{"levels_per_channel": 4, "qk_norm": true, "optimizer": "soap", "ema_decay": 0.99}
Rows from block 2, named by matrix and row number. Rows with one number belong to one neuron. Each number is 200 + 20 x the weight over its row's rms, rounded and kept within 0 to 999. All counts start at 0. After the name is the row's rms in percent of the matrix's.
# fc1: MLP up (model.blocks.2.mlp.fc1.weight, 960x320), inputs 0-319
# fc2: MLP down (model.blocks.2.mlp.fc2.weight, 320x960, transposed), outputs 0-319
fc1.900,091,141,190,210,196,189,206,196,201,214,211,209,218,186,222,188,186,176,205,224,188,232,198,191,218,209,213,183,206,189,213,193,176,180,184,197,217,218,176,180,187,204,197,201,173,234,182,184,217,189,158,185,217,252,206,202,177,220,229,197,211,195,203,199,208,216,229,193,225,175,170,209,215,175,168,187,165,213,258,228,187,186,192,226,225,203,217,214,226,207,192,210,196,189,172,168,200,185,230,194,188,188,206,193,204,212,235,203,219,166,183,236,175,203,196,159,205,152,221,175,167,211,192,178,196,207,202,199,196,184,205,216,190,227,201,205,194,219,191,186,193,198,165,217,198,199,191,215,222,232,198,217,230,190,183,211,198,212,183,202,242,223,189,212,231,142,178,174,184,195,220,194,212,191,210,224,199,220,178,200,198,204,219,228,215,228,201,212,220,183,192,208,173,240,206,165,158,192,199,205,214,193,198,182,200,198,173,198,227,219,192,193,209,216,190,212,217,240,241,189,192,166,193,217,199,218,159,215,189,216,175,195,194,203,199,203,178,201,200,215,209,221,224,222,171,200,220,173,181,214,254,191,214,207,208,210,230,203,198,201,233,215,193,225,157,146,223,209,212,219,235,187,178,233,198,219,225,204,172,186,193,207,227,182,192,171,203,176,150,172,216,207,199,215,196,189,185,183,155,221,202,196,183,234,197,201,221,215,185,182,179,212,208,167,205,174,205,206,178,213,216
fc1.901,117,189,211,168,215,219,237,175,207,206,179,222,204,178,215,202,171,164,207,208,195,178,192,191,164,240,199,204,207,194,181,267,206,190,171,226,234,209,212,187,200,183,243,204,220,181,224,224,194,227,208,178,192,189,199,230,198,217,181,201,179,191,181,202,197,201,233,189,202,237,220,220,228,222,169,212,182,178,164,229,188,171,212,225,194,203,249,201,206,209,178,196,217,141,197,218,176,233,208,195,196,200,222,168,217,215,218,174,172,187,232,206,189,181,184,214,204,236,217,231,186,170,226,201,184,228,219,217,209,196,213,197,173,204,211,194,207,180,208,183,196,205,202,201,207,239,179,185,174,216,208,244,211,220,215,184,221,189,204,185,212,151,188,198,218,236,227,206,196,191,190,202,211,247,184,215,193,217,211,214,221,194,222,201,184,208,196,183,199,197,164,188,197,182,213,210,205,178,186,187,196,219,254,215,181,215,201,205,203,187,220,180,221,222,153,200,190,209,201,197,165,200,193,197,210,220,197,220,204,184,211,180,192,216,211,214,180,208,212,164,187,203,207,242,212,239,209,189,174,175,164,188,240,189,177,209,190,182,223,220,191,197,189,231,186,184,194,191,215,186,227,236,210,207,184,214,208,154,205,208,204,170,194,205,187,195,197,218,217,206,182,214,221,203,157,209,184,221,213,211,224,221,200,194,223,170,215,186,196,149,173,187,216,214,212,195,200,193,229,235,180
fc1.902,088,188,190,179,231,177,226,204,193,185,236,179,205,212,192,171,214,174,195,223,209,183,191,207,184,206,189,213,194,197,218,176,196,228,177,190,231,244,206,185,179,189,196,187,230,203,182,208,192,149,171,198,182,208,177,169,204,166,198,191,212,193,196,176,182,214,221,197,215,179,206,181,168,205,181,191,204,185,212,191,199,192,223,209,178,175,204,228,206,173,157,188,242,193,202,211,214,220,191,197,182,208,213,183,238,237,199,213,203,205,211,190,227,209,202,170,211,194,185,220,183,195,192,173,239,219,205,148,211,234,233,202,179,180,199,192,208,181,183,208,184,196,207,187,209,197,200,191,186,245,199,198,190,214,180,217,169,234,168,200,186,207,208,208,193,184,164,212,222,211,210,180,199,177,206,196,188,184,203,221,180,194,225,184,212,192,214,201,172,221,181,207,199,180,200,211,208,215,259,194,220,186,213,212,184,214,172,191,193,173,175,188,218,165,207,174,207,217,242,191,197,227,185,168,207,187,220,193,204,220,176,202,211,209,172,217,229,236,234,191,216,176,212,191,208,218,190,224,204,181,221,178,206,209,216,215,227,225,196,191,201,220,218,241,199,203,152,219,173,146,226,207,183,192,148,210,217,189,209,188,180,218,210,230,182,175,189,208,211,198,182,179,220,242,239,171,212,210,181,215,203,183,190,196,255,219,196,186,205,194,236,215,225,185,154,225,186,195,239,228,225
fc1.903,088,192,166,202,183,185,187,192,195,178,171,180,213,194,176,175,221,201,220,237,235,184,208,204,183,178,148,232,189,182,172,198,202,207,220,198,195,233,223,241,186,204,206,208,175,220,182,177,204,211,194,198,198,153,176,206,184,155,199,216,199,180,208,204,226,205,205,169,218,210,205,207,197,196,181,181,173,247,194,182,167,202,217,228,211,208,196,217,173,201,243,196,217,187,191,203,205,225,202,213,212,192,181,176,189,191,193,188,233,188,200,226,190,206,197,204,206,198,207,211,208,204,197,230,223,215,194,183,177,161,266,216,228,172,170,208,170,205,193,214,234,216,198,215,201,185,190,186,211,175,189,214,219,220,194,221,203,204,195,213,174,220,252,209,221,223,181,180,201,196,169,194,243,184,203,186,219,208,201,229,188,167,228,170,204,196,190,179,191,214,180,186,192,236,167,183,192,222,216,231,173,177,228,208,196,197,200,208,219,217,157,213,145,194,204,216,195,214,184,197,186,198,208,197,231,247,186,241,201,174,191,218,219,216,178,200,180,200,218,178,237,182,230,187,192,202,185,203,236,175,181,194,190,191,199,217,183,207,201,193,186,228,213,226,214,185,226,171,208,206,228,222,164,210,155,208,200,194,207,212,217,200,205,238,181,226,197,215,190,218,158,163,218,199,203,185,183,202,203,198,221,222,231,181,231,172,164,218,177,188,213,209,184,189,208,237,200,200,191,212,207
fc1.904,108,195,220,223,169,225,191,219,181,167,214,182,192,205,226,195,216,173,194,178,180,196,189,187,193,196,220,224,209,203,190,215,194,191,177,184,192,187,211,195,196,210,167,157,184,156,202,182,223,202,214,183,224,180,189,221,214,200,179,186,183,239,211,202,180,205,186,198,225,185,179,185,204,218,187,202,188,180,199,212,184,207,164,195,200,185,220,191,201,216,199,229,202,201,213,192,198,174,198,211,192,187,238,195,218,160,212,176,183,205,175,181,189,144,159,147,200,209,196,212,202,225,199,234,243,189,193,151,229,206,223,207,189,197,226,180,169,167,212,168,205,187,189,219,207,177,165,208,217,189,163,196,207,194,195,211,158,159,194,172,225,213,186,213,222,202,184,214,215,203,190,192,174,199,221,235,216,210,190,188,223,209,179,227,170,228,204,197,205,182,179,231,210,187,206,196,189,223,215,213,187,170,232,212,214,175,203,167,215,215,198,196,210,212,209,177,188,158,184,202,180,216,156,224,178,187,213,146,190,191,169,204,186,186,206,161,237,210,216,159,201,204,212,173,181,183,180,198,192,194,218,213,206,205,211,197,211,199,209,208,144,190,178,157,178,195,201,209,184,176,213,226,170,187,165,199,214,171,219,196,184,188,179,216,188,185,196,208,189,197,175,206,200,216,186,185,154,193,212,175,200,220,242,191,256,201,199,197,204,194,194,175,198,210,200,207,245,179,200,171,173
fc1.905,086,203,197,202,191,192,205,217,173,203,181,212,182,175,205,177,213,217,201,220,166,176,185,198,191,186,228,212,200,196,202,187,211,165,184,186,171,201,193,185,184,210,228,195,204,186,190,195,197,208,201,219,203,213,206,166,196,195,219,197,239,218,207,196,221,195,177,205,186,156,221,199,188,199,195,225,221,214,214,175,193,161,203,213,189,181,199,206,189,162,230,233,222,194,172,172,198,194,236,175,186,165,180,194,234,213,194,201,233,180,199,204,223,197,228,194,192,193,183,214,207,213,205,193,242,240,184,214,182,200,203,187,210,217,232,237,174,201,186,183,210,218,163,201,194,210,243,180,197,183,194,231,231,203,203,207,173,222,162,204,243,188,211,206,214,227,174,181,216,173,217,203,216,206,179,186,213,173,209,212,200,193,211,208,179,163,204,228,211,207,205,246,173,174,219,214,216,191,204,207,183,202,214,227,176,188,212,178,197,184,175,164,206,222,208,181,184,168,167,218,182,190,228,222,191,179,201,214,174,171,217,197,181,184,201,197,221,200,177,224,196,229,227,157,168,205,209,176,185,250,216,213,211,177,202,190,206,208,211,169,181,209,187,181,177,195,204,197,209,209,173,159,203,205,191,224,163,168,201,190,207,177,199,189,196,159,192,192,204,195,204,198,226,200,201,190,174,248,230,215,231,221,162,174,211,228,188,218,199,162,138,169,210,158,216,216,192,182,153,202,171
fc1.906,080,199,211,189,155,241,215,237,217,201,171,193,193,182,224,178,209,222,230,217,192,188,188,218,209,213,207,190,229,210,171,194,146,186,218,199,198,201,182,212,163,219,204,187,194,177,226,176,234,224,189,192,186,217,173,195,198,218,197,182,193,188,164,221,211,214,223,213,237,180,189,244,194,187,197,181,225,236,207,178,225,229,199,217,175,234,205,174,198,183,233,219,221,214,182,177,207,189,178,226,207,190,197,179,225,205,230,176,156,217,234,184,187,198,209,218,238,166,183,210,190,217,215,198,214,213,190,196,223,191,201,206,182,171,210,209,171,180,188,156,209,190,176,192,231,192,168,197,196,163,221,219,218,197,210,213,218,187,228,219,230,208,193,182,195,181,205,185,180,194,195,169,231,243,184,208,216,192,194,190,216,207,194,163,187,201,188,189,190,209,215,185,208,196,152,171,206,207,222,208,211,192,197,193,201,205,192,220,202,217,148,173,161,195,180,203,198,184,204,215,224,231,226,194,185,238,167,184,215,224,194,183,220,198,210,201,228,198,219,213,207,246,178,211,183,194,177,204,218,177,193,194,194,194,214,187,221,220,208,196,210,207,165,235,194,187,250,212,192,185,173,179,231,241,202,169,186,222,191,202,185,209,236,225,224,213,221,220,176,208,221,185,202,209,183,200,199,166,212,235,204,204,193,193,219,223,173,215,173,194,210,210,201,174,213,225,192,213,248,174,206
fc1.907,104,164,203,226,205,191,226,197,204,241,238,170,204,229,205,200,217,194,199,215,180,197,174,227,230,198,140,242,180,195,223,202,204,193,198,202,187,178,189,207,175,168,226,211,190,231,187,206,244,221,181,223,175,188,215,190,181,185,182,199,211,213,203,216,217,228,174,232,187,176,188,219,207,192,177,190,211,196,184,234,190,175,178,240,223,170,196,234,203,193,193,186,176,201,226,163,214,199,203,201,233,233,221,164,168,199,181,170,160,184,203,198,204,198,204,223,193,186,250,222,193,216,201,176,163,200,218,224,234,196,191,212,201,168,147,209,176,229,199,189,175,186,193,190,210,173,215,195,208,199,200,183,210,185,181,187,212,194,182,208,188,214,161,225,180,198,201,208,186,217,195,228,197,198,236,203,220,203,202,153,184,199,169,181,187,179,178,203,199,211,210,206,169,219,206,227,185,219,166,153,213,184,193,198,180,188,230,185,167,207,211,193,201,232,223,184,207,194,203,209,199,198,214,224,207,219,172,190,225,199,186,178,205,201,200,204,187,200,225,190,228,216,229,188,174,192,185,225,166,190,219,205,200,201,218,213,218,199,175,176,205,204,196,185,178,226,206,204,233,206,158,182,183,220,201,216,208,206,228,141,214,175,186,185,193,176,193,207,199,223,241,179,195,194,218,197,186,194,211,193,179,211,167,216,204,236,243,206,230,220,212,197,230,215,206,174,219,181,224,222,210
fc1.908,108,238,201,179,212,198,206,209,189,211,164,190,231,229,165,189,201,187,223,167,197,193,182,208,195,184,182,185,209,193,205,177,211,190,188,204,177,208,176,178,219,200,210,227,222,183,193,193,198,200,194,222,197,199,194,166,220,239,211,213,219,233,173,185,188,229,206,218,204,203,169,192,210,182,251,190,243,193,198,199,223,168,197,196,192,218,188,178,205,206,198,182,213,204,240,188,180,214,208,185,191,222,196,203,200,225,170,244,229,200,230,212,185,186,190,188,195,218,212,200,191,188,212,230,193,241,220,174,219,222,167,244,224,213,195,196,185,190,216,189,193,198,235,192,185,198,197,233,236,252,182,192,172,228,196,201,209,208,191,208,132,193,200,217,204,208,216,191,176,200,194,192,183,180,199,216,260,190,210,160,170,194,181,204,191,210,218,187,151,234,226,171,218,217,187,220,218,198,237,199,221,163,200,201,191,202,151,213,198,214,176,236,222,205,191,182,200,183,206,186,221,188,201,228,219,189,215,181,177,220,173,194,199,200,225,197,220,184,189,194,213,182,232,192,173,204,208,185,197,222,202,212,216,219,181,203,232,190,228,210,213,217,209,198,212,179,191,194,168,180,173,162,173,175,195,221,192,192,232,212,191,225,205,193,192,209,206,159,204,176,247,202,178,192,215,220,166,199,225,194,203,205,191,184,241,217,178,224,171,235,183,193,234,206,177,195,176,227,187,198,178
fc1.909,113,183,215,187,201,208,200,177,203,202,207,224,201,188,180,204,167,194,231,206,172,204,162,209,167,169,229,180,217,192,228,187,191,181,210,204,201,222,189,211,179,211,182,199,200,214,187,165,242,172,194,189,208,191,191,228,174,207,245,216,208,210,236,183,167,162,196,191,234,187,171,179,181,196,224,193,172,213,230,198,193,234,162,190,218,192,177,168,199,205,196,191,187,198,220,204,181,210,217,198,213,237,209,193,196,213,170,153,218,182,226,236,177,218,206,161,191,187,172,208,216,193,224,188,214,216,233,207,212,180,230,209,194,186,202,212,209,221,188,204,196,198,224,200,190,180,191,196,167,221,208,192,162,190,175,195,208,200,249,243,203,204,236,190,168,205,160,190,238,194,217,177,202,220,209,180,237,209,190,212,197,227,220,237,188,217,202,214,190,205,210,188,229,201,183,182,244,206,198,209,230,200,180,218,190,220,163,217,202,179,208,196,214,164,189,184,187,231,199,226,205,211,236,204,179,239,205,191,191,184,236,196,215,204,201,233,232,233,204,213,167,212,212,200,213,202,192,194,210,194,252,182,199,177,206,220,211,195,195,211,219,212,218,246,220,221,197,185,228,216,192,220,170,191,182,184,222,183,205,148,222,224,180,216,229,202,232,205,187,214,223,221,194,200,192,201,199,209,238,198,173,204,227,249,161,175,187,210,192,208,206,188,220,218,215,203,212,212,217,210,209
fc1.910,094,175,213,213,212,182,222,190,218,174,184,158,164,228,186,180,194,209,223,198,176,219,209,237,175,213,168,205,172,186,203,201,196,242,212,230,211,194,188,219,182,194,227,198,209,233,201,188,219,229,189,210,218,220,204,175,203,205,164,179,198,210,219,240,199,183,190,204,173,226,206,164,205,239,188,212,189,176,173,226,193,202,249,206,229,216,169,219,208,206,195,215,215,210,209,183,214,192,172,216,204,189,201,185,206,189,180,186,209,216,208,170,225,175,200,208,211,178,176,198,210,200,198,171,190,233,182,193,188,215,212,200,198,214,184,240,191,218,240,213,213,213,227,200,184,209,206,174,217,224,169,190,182,199,167,239,190,226,199,173,204,210,167,206,208,160,180,179,205,181,215,175,233,187,206,179,207,204,219,208,214,176,181,203,175,230,178,220,186,192,183,227,220,162,228,182,187,179,195,216,235,209,232,204,226,199,198,153,197,197,193,218,194,220,220,207,233,173,220,223,184,205,228,218,218,160,220,210,208,207,174,191,207,215,215,179,214,181,220,183,224,186,201,231,199,229,198,209,228,163,205,188,230,167,193,176,159,202,199,189,213,211,175,231,208,185,200,143,210,208,159,176,170,210,216,232,178,189,207,214,227,186,208,163,190,192,201,193,226,181,223,223,184,217,205,175,203,220,220,195,196,191,208,222,192,228,222,201,161,210,172,221,188,206,172,202,212,216,189,211,237
fc2.900,079,239,177,192,204,178,187,198,201,168,186,202,188,196,203,188,213,191,206,171,208,202,192,234,193,175,190,225,208,192,193,212,206,227,223,194,206,200,220,223,203,209,176,211,218,171,243,213,209,208,222,208,190,135,188,210,205,158,187,199,193,196,193,173,214,179,163,195,199,217,220,154,188,247,213,193,247,188,150,198,207,210,198,186,193,190,179,191,174,162,216,180,229,182,195,234,218,197,186,199,194,199,177,186,207,173,155,198,199,229,230,173,216,222,225,208,178,215,163,194,201,196,210,218,212,158,203,195,216,215,203,193,201,163,219,211,209,188,220,206,201,206,229,177,190,220,226,163,213,182,202,192,174,196,200,189,199,172,208,185,157,212,200,183,173,228,224,206,203,176,203,185,211,213,222,171,176,192,225,199,180,212,198,171,204,187,172,211,177,182,177,206,196,163,184,226,215,191,208,203,194,185,214,208,189,205,202,190,180,213,202,181,222,203,220,203,181,161,168,206,190,235,186,179,196,165,229,161,182,194,238,215,182,214,215,194,243,190,220,200,183,193,177,169,213,213,180,191,205,187,163,183,186,200,186,212,176,206,203,195,177,192,182,175,229,230,190,199,201,155,175,223,246,178,195,193,200,203,207,215,195,218,178,225,215,241,196,214,256,198,191,195,202,175,198,220,234,210,233,193,199,211,194,162,186,205,206,192,204,213,229,209,164,227,175,235,191,195,212,182,168
fc2.901,114,203,162,239,201,215,214,185,198,194,205,180,208,221,170,204,187,190,192,228,146,194,196,203,195,228,183,182,185,198,200,183,203,192,205,192,157,200,193,198,181,214,170,200,177,209,171,201,197,204,202,229,233,226,210,167,199,178,189,231,191,185,216,178,209,184,197,193,188,207,195,195,174,156,200,205,201,195,194,217,187,209,196,220,158,222,177,205,186,196,196,208,178,211,219,172,209,200,163,212,166,217,186,225,187,225,196,209,180,221,164,205,215,217,197,219,194,208,182,214,192,213,183,202,195,206,198,200,182,180,189,198,225,185,208,186,205,212,177,219,228,215,209,208,212,210,210,214,205,176,218,186,152,166,229,216,167,203,240,222,184,245,225,187,181,159,207,200,228,223,197,226,196,201,186,207,208,195,192,192,177,199,180,220,217,187,209,239,228,223,186,237,130,191,184,148,165,218,218,192,169,182,185,182,218,208,213,201,210,236,232,224,163,170,244,231,203,205,206,210,245,214,205,188,204,185,180,212,199,174,211,208,187,176,202,159,208,203,177,245,211,239,167,203,237,186,190,200,208,196,204,185,188,204,213,196,200,249,174,172,211,190,187,173,232,195,198,187,212,226,187,190,188,245,214,189,186,188,158,167,193,191,179,187,223,185,216,189,197,187,204,188,163,194,196,208,211,191,173,160,213,211,193,176,192,188,185,220,191,201,209,228,226,177,197,207,169,186,211,193,212
fc2.902,087,229,246,217,195,168,190,182,233,226,184,229,213,203,225,187,183,201,188,209,187,206,209,204,182,180,205,164,228,257,168,199,185,207,210,193,182,206,196,237,191,213,191,167,174,219,208,234,210,225,208,196,190,170,215,243,180,214,181,187,179,179,207,214,226,208,163,209,203,195,183,178,216,217,196,196,199,217,210,173,214,208,199,195,215,218,169,205,217,206,211,237,177,176,200,202,198,211,202,212,213,186,195,231,207,192,207,225,189,197,196,189,190,185,203,223,197,216,180,224,217,223,207,242,162,189,207,245,203,161,200,220,256,196,178,189,197,196,206,193,199,199,204,207,216,176,207,195,222,202,192,212,182,183,225,171,194,188,212,206,153,211,208,175,180,188,235,168,202,183,179,207,249,199,221,190,223,203,209,200,196,184,218,198,190,162,244,203,209,195,209,202,175,210,184,208,216,194,157,190,202,207,186,191,215,203,187,222,183,168,245,194,199,216,215,195,194,165,160,197,189,209,228,230,199,217,208,199,183,198,230,183,203,172,177,158,189,181,184,222,189,220,208,221,205,178,196,188,211,228,166,235,215,212,210,178,193,176,224,208,201,200,196,169,219,207,241,187,198,226,183,234,196,186,228,185,191,208,196,210,188,198,186,175,228,174,246,168,219,224,240,202,197,160,169,221,225,193,192,202,166,221,211,198,194,181,160,208,173,227,218,198,184,234,234,213,183,179,184,182,203
fc2.903,084,194,199,196,202,192,212,215,196,231,222,204,185,219,193,226,177,212,202,168,200,219,166,194,231,223,210,173,201,194,174,200,212,209,214,214,190,167,200,185,199,212,164,177,206,202,217,216,189,192,214,198,184,199,206,197,211,219,183,187,221,155,165,210,163,226,194,232,171,172,217,229,204,210,194,198,218,164,189,199,214,179,191,207,209,189,218,153,219,186,205,176,194,232,189,195,204,194,218,206,205,210,196,204,202,172,254,224,177,215,207,194,221,163,208,201,224,192,215,193,187,166,212,181,165,172,200,220,242,210,156,200,178,235,230,173,233,164,192,172,166,186,186,205,185,180,189,199,172,195,186,185,203,198,193,163,223,196,181,218,229,176,180,188,195,162,209,249,220,201,236,176,170,208,215,210,194,187,198,172,219,203,136,214,175,192,206,228,203,213,197,201,228,175,226,223,214,201,185,196,191,244,190,214,196,184,215,180,173,187,199,190,240,216,172,188,190,178,207,201,200,229,214,211,159,207,220,189,194,228,210,204,221,180,204,219,212,217,196,199,198,233,179,221,211,215,206,204,190,197,207,209,204,193,220,178,190,224,184,203,190,203,198,200,160,199,189,183,189,184,151,186,243,166,255,198,212,214,200,208,177,193,202,189,183,200,214,191,198,175,191,221,181,211,185,207,228,183,214,211,179,171,189,244,179,196,229,150,220,207,205,213,224,228,214,167,208,188,225,183,203
fc2.904,091,210,212,198,218,154,203,184,212,243,195,211,184,212,189,225,195,260,201,197,204,222,179,215,192,210,182,184,195,232,235,203,208,159,213,201,208,218,196,219,187,191,211,227,207,227,203,198,179,214,189,186,201,208,191,182,159,227,219,196,225,190,193,208,200,186,198,185,188,169,213,197,192,162,196,193,204,239,178,181,203,192,220,204,174,188,196,210,199,192,186,183,204,197,214,212,180,216,186,192,173,236,183,216,168,214,199,212,230,186,211,182,206,242,230,231,222,192,236,172,211,197,214,161,178,220,196,242,187,201,184,187,211,213,183,219,224,215,171,228,199,174,228,195,201,222,205,171,221,210,235,145,196,187,211,173,209,229,174,216,167,216,233,191,206,206,189,193,200,178,203,210,194,209,197,172,196,195,243,208,198,210,227,167,243,188,208,190,176,223,213,153,198,230,189,174,181,182,180,172,204,204,189,179,187,219,218,238,188,196,182,214,218,201,227,209,216,230,195,192,198,197,238,185,215,196,188,229,207,211,221,198,200,211,195,201,171,179,195,251,169,186,186,196,200,207,222,217,198,200,176,202,206,223,188,222,183,172,180,190,247,172,196,235,227,205,192,205,194,209,202,198,193,205,206,184,178,227,183,225,246,207,218,209,200,216,208,221,209,232,199,178,171,192,244,224,215,209,213,218,193,183,160,197,144,208,194,201,191,222,199,226,198,176,198,223,155,222,164,189,214
fc2.905,103,196,244,239,201,225,198,181,197,234,214,185,196,219,173,217,227,202,219,243,160,194,187,231,186,202,169,228,204,245,215,202,182,205,200,228,195,207,208,175,195,205,216,204,210,176,206,195,185,160,213,180,180,198,205,208,189,213,173,178,166,201,204,252,193,219,187,213,185,225,220,213,206,190,216,197,178,217,207,218,173,233,191,167,186,206,195,204,228,164,205,177,194,189,207,199,192,191,193,194,181,197,236,224,175,212,225,191,193,208,202,241,204,191,188,213,182,206,186,203,177,230,251,202,169,176,211,191,178,222,206,207,177,209,221,210,211,200,178,186,186,185,219,204,215,187,197,195,196,196,172,167,211,192,212,183,215,152,210,204,187,212,189,190,197,217,166,214,160,226,190,224,202,200,207,213,185,201,207,165,212,208,208,192,184,221,204,194,233,197,199,165,196,194,193,188,209,234,194,209,205,227,181,196,198,242,211,243,202,166,211,199,180,214,207,196,212,202,206,176,231,170,199,170,189,178,251,223,190,187,205,206,205,191,202,186,190,187,187,194,225,191,193,221,204,150,208,209,192,168,233,215,189,204,166,178,164,202,191,182,189,252,210,218,195,229,196,184,206,160,196,241,180,177,238,188,209,215,219,217,168,227,251,198,214,222,189,179,218,209,176,216,181,197,164,199,168,163,178,194,190,181,207,216,172,206,198,211,233,193,232,178,188,233,215,186,178,232,217,208,186
fc2.906,079,192,173,188,270,155,197,188,216,171,213,217,207,207,214,231,203,162,192,189,225,198,204,192,174,185,205,219,186,154,222,196,214,234,188,218,197,169,216,197,214,198,212,205,186,243,204,247,183,185,188,231,187,175,195,197,217,192,210,251,198,204,226,202,188,206,181,188,208,217,190,212,211,205,201,195,211,189,200,196,219,180,205,201,199,149,184,185,205,198,161,194,219,197,216,191,202,222,224,174,189,198,208,183,194,198,189,207,233,215,187,182,184,194,201,143,152,190,200,193,177,162,214,193,182,195,202,206,170,190,196,209,206,210,211,212,234,213,231,240,183,177,240,207,185,180,188,202,218,237,215,180,204,211,191,179,157,169,198,201,159,212,193,238,206,181,163,231,200,207,214,219,187,186,195,187,192,186,209,216,177,216,204,207,202,217,188,200,171,246,221,217,197,226,198,241,209,237,184,187,190,200,229,253,164,199,180,194,172,163,193,210,203,157,202,191,195,209,200,186,205,197,169,214,205,183,213,219,206,209,234,197,197,190,194,218,220,203,186,166,180,173,202,179,207,228,230,191,191,188,186,209,194,176,193,223,188,202,205,209,224,207,185,179,216,215,167,164,224,192,207,199,201,173,213,189,214,180,195,180,173,193,177,181,175,218,218,206,203,199,178,224,173,183,217,215,200,209,206,141,162,186,206,187,202,196,185,189,224,192,166,192,223,224,194,212,199,186,171,211,236
fc2.907,087,257,197,176,215,207,182,198,200,188,171,227,195,167,192,218,185,224,212,195,200,220,206,186,199,211,251,176,221,231,192,187,187,210,185,206,193,220,215,202,213,224,182,167,240,178,190,176,168,186,215,207,210,220,208,205,238,196,223,213,189,188,190,175,204,207,221,192,226,195,201,162,209,216,208,233,198,197,191,147,203,236,196,194,209,227,210,168,197,169,222,190,227,206,143,246,172,218,224,201,171,158,201,246,189,190,187,225,244,199,200,202,193,203,177,175,192,217,143,164,205,200,182,219,227,198,186,189,171,208,219,207,164,232,234,201,222,161,167,225,190,215,211,192,170,198,175,199,186,221,198,201,207,196,209,227,188,208,216,182,198,193,195,172,217,179,188,193,197,173,215,186,201,201,176,171,201,196,205,241,203,197,231,206,231,208,221,207,191,205,174,221,226,216,210,188,221,181,202,236,194,209,217,174,205,204,163,222,219,216,180,202,208,202,193,223,218,224,189,205,184,200,188,192,181,190,214,208,183,223,212,224,176,189,203,212,220,195,197,188,183,196,191,226,225,215,188,178,233,177,188,202,210,185,164,208,190,212,196,214,215,209,204,200,207,180,201,200,179,207,255,205,209,185,163,188,195,183,176,244,185,194,195,200,231,235,209,180,176,187,191,209,199,209,194,215,201,171,201,199,196,181,225,182,210,178,160,198,193,197,187,192,144,194,189,229,170,196,159,193,204
fc2.908,115,213,222,214,190,218,188,220,179,201,217,202,180,175,188,183,228,185,182,232,214,203,217,191,202,197,209,221,174,197,193,160,211,202,227,188,213,178,190,217,197,216,232,161,220,199,181,192,229,220,183,204,208,181,205,200,168,214,189,230,171,180,175,212,198,239,186,191,231,199,213,209,169,233,175,162,200,203,200,222,156,236,206,193,216,225,172,209,209,167,216,192,191,212,203,191,210,191,204,228,189,196,240,186,220,192,214,152,194,224,181,175,188,231,249,198,178,207,184,217,227,204,195,182,187,218,200,213,202,235,222,187,187,206,223,199,223,211,163,176,214,180,196,203,223,192,241,173,196,173,181,214,196,188,208,195,174,146,183,198,206,217,209,206,213,236,209,197,205,221,187,192,202,208,177,187,175,221,190,191,196,210,200,206,191,172,186,188,174,194,190,215,152,165,196,216,185,179,221,205,174,188,173,193,199,191,187,179,218,216,196,174,213,216,225,188,198,194,158,213,216,163,195,175,193,237,235,205,221,220,218,207,197,209,204,181,215,206,188,237,192,185,179,164,171,177,185,185,201,214,198,200,188,211,230,215,221,226,131,215,184,182,219,223,225,160,226,203,230,222,183,222,207,233,215,200,186,255,162,191,210,211,206,203,187,177,198,203,216,181,201,216,220,205,185,186,192,173,191,229,237,186,193,173,163,222,186,190,219,193,216,214,180,196,176,193,205,218,208,196,221
fc2.909,117,196,181,219,216,186,168,184,213,179,208,190,204,190,226,201,182,230,168,227,198,214,195,204,231,234,192,198,229,198,222,189,193,204,180,195,205,239,221,203,211,213,218,181,191,139,214,205,176,175,207,212,188,215,209,180,197,238,184,197,178,167,190,202,207,210,219,230,207,213,215,178,232,213,198,222,239,227,191,232,181,159,225,187,199,196,209,211,185,205,218,192,197,192,190,190,227,215,189,178,189,181,186,170,202,144,174,192,206,200,200,169,232,202,202,213,201,212,190,197,164,224,188,209,178,179,175,204,195,223,215,198,206,217,166,205,168,187,238,206,178,225,216,179,244,208,202,195,240,195,185,202,191,183,202,204,202,198,215,153,188,241,173,222,232,196,210,211,151,198,178,214,175,208,207,192,199,176,191,174,220,187,203,208,224,210,221,187,169,205,203,199,200,226,238,216,223,185,189,178,209,211,208,231,245,216,224,169,193,201,199,230,166,225,236,207,195,173,188,185,166,177,216,223,217,202,209,176,203,218,201,140,212,208,199,179,189,161,204,191,218,203,185,153,182,217,216,226,200,207,188,187,193,187,177,182,203,241,207,191,198,210,218,176,189,167,199,214,183,219,216,216,211,220,208,222,172,175,210,212,193,185,218,212,173,228,189,223,227,205,199,194,219,180,195,211,197,222,173,176,189,200,219,173,224,212,206,156,208,217,196,170,180,167,205,250,202,195,189,202,213
fc2.910,098,221,195,225,192,230,206,227,178,226,183,225,211,183,197,221,199,205,180,181,211,214,218,180,174,215,201,208,188,194,203,180,224,164,175,179,191,211,233,211,235,212,179,204,181,167,188,189,164,219,194,195,183,191,200,210,207,201,243,207,206,180,207,179,189,201,204,143,192,207,207,208,195,215,231,250,231,194,177,188,237,214,203,229,201,179,246,176,187,198,194,169,192,191,188,208,179,186,212,203,173,180,171,229,178,174,198,195,208,219,159,193,184,199,182,168,159,194,172,204,239,191,215,204,189,176,208,199,216,185,215,204,210,174,169,181,230,194,182,203,151,216,223,227,210,213,186,218,193,194,214,194,224,208,196,197,203,195,223,191,201,210,212,199,188,217,231,199,193,229,180,238,178,237,200,257,201,230,218,193,195,212,193,210,227,198,216,201,223,216,215,196,223,204,192,209,189,201,199,210,184,175,174,176,183,185,209,201,220,179,184,164,200,178,187,214,173,208,203,165,222,217,196,166,198,245,183,207,206,191,220,216,181,174,180,226,220,219,187,204,217,191,230,183,187,208,204,202,183,208,207,225,158,183,212,211,229,241,209,208,179,167,219,190,210,192,175,238,215,217,252,222,223,192,166,183,203,207,209,207,191,197,227,240,190,212,209,218,198,198,195,190,194,183,220,247,191,183,189,186,224,234,176,194,165,233,191,222,235,168,230,194,225,227,194,201,199,176,190,220,203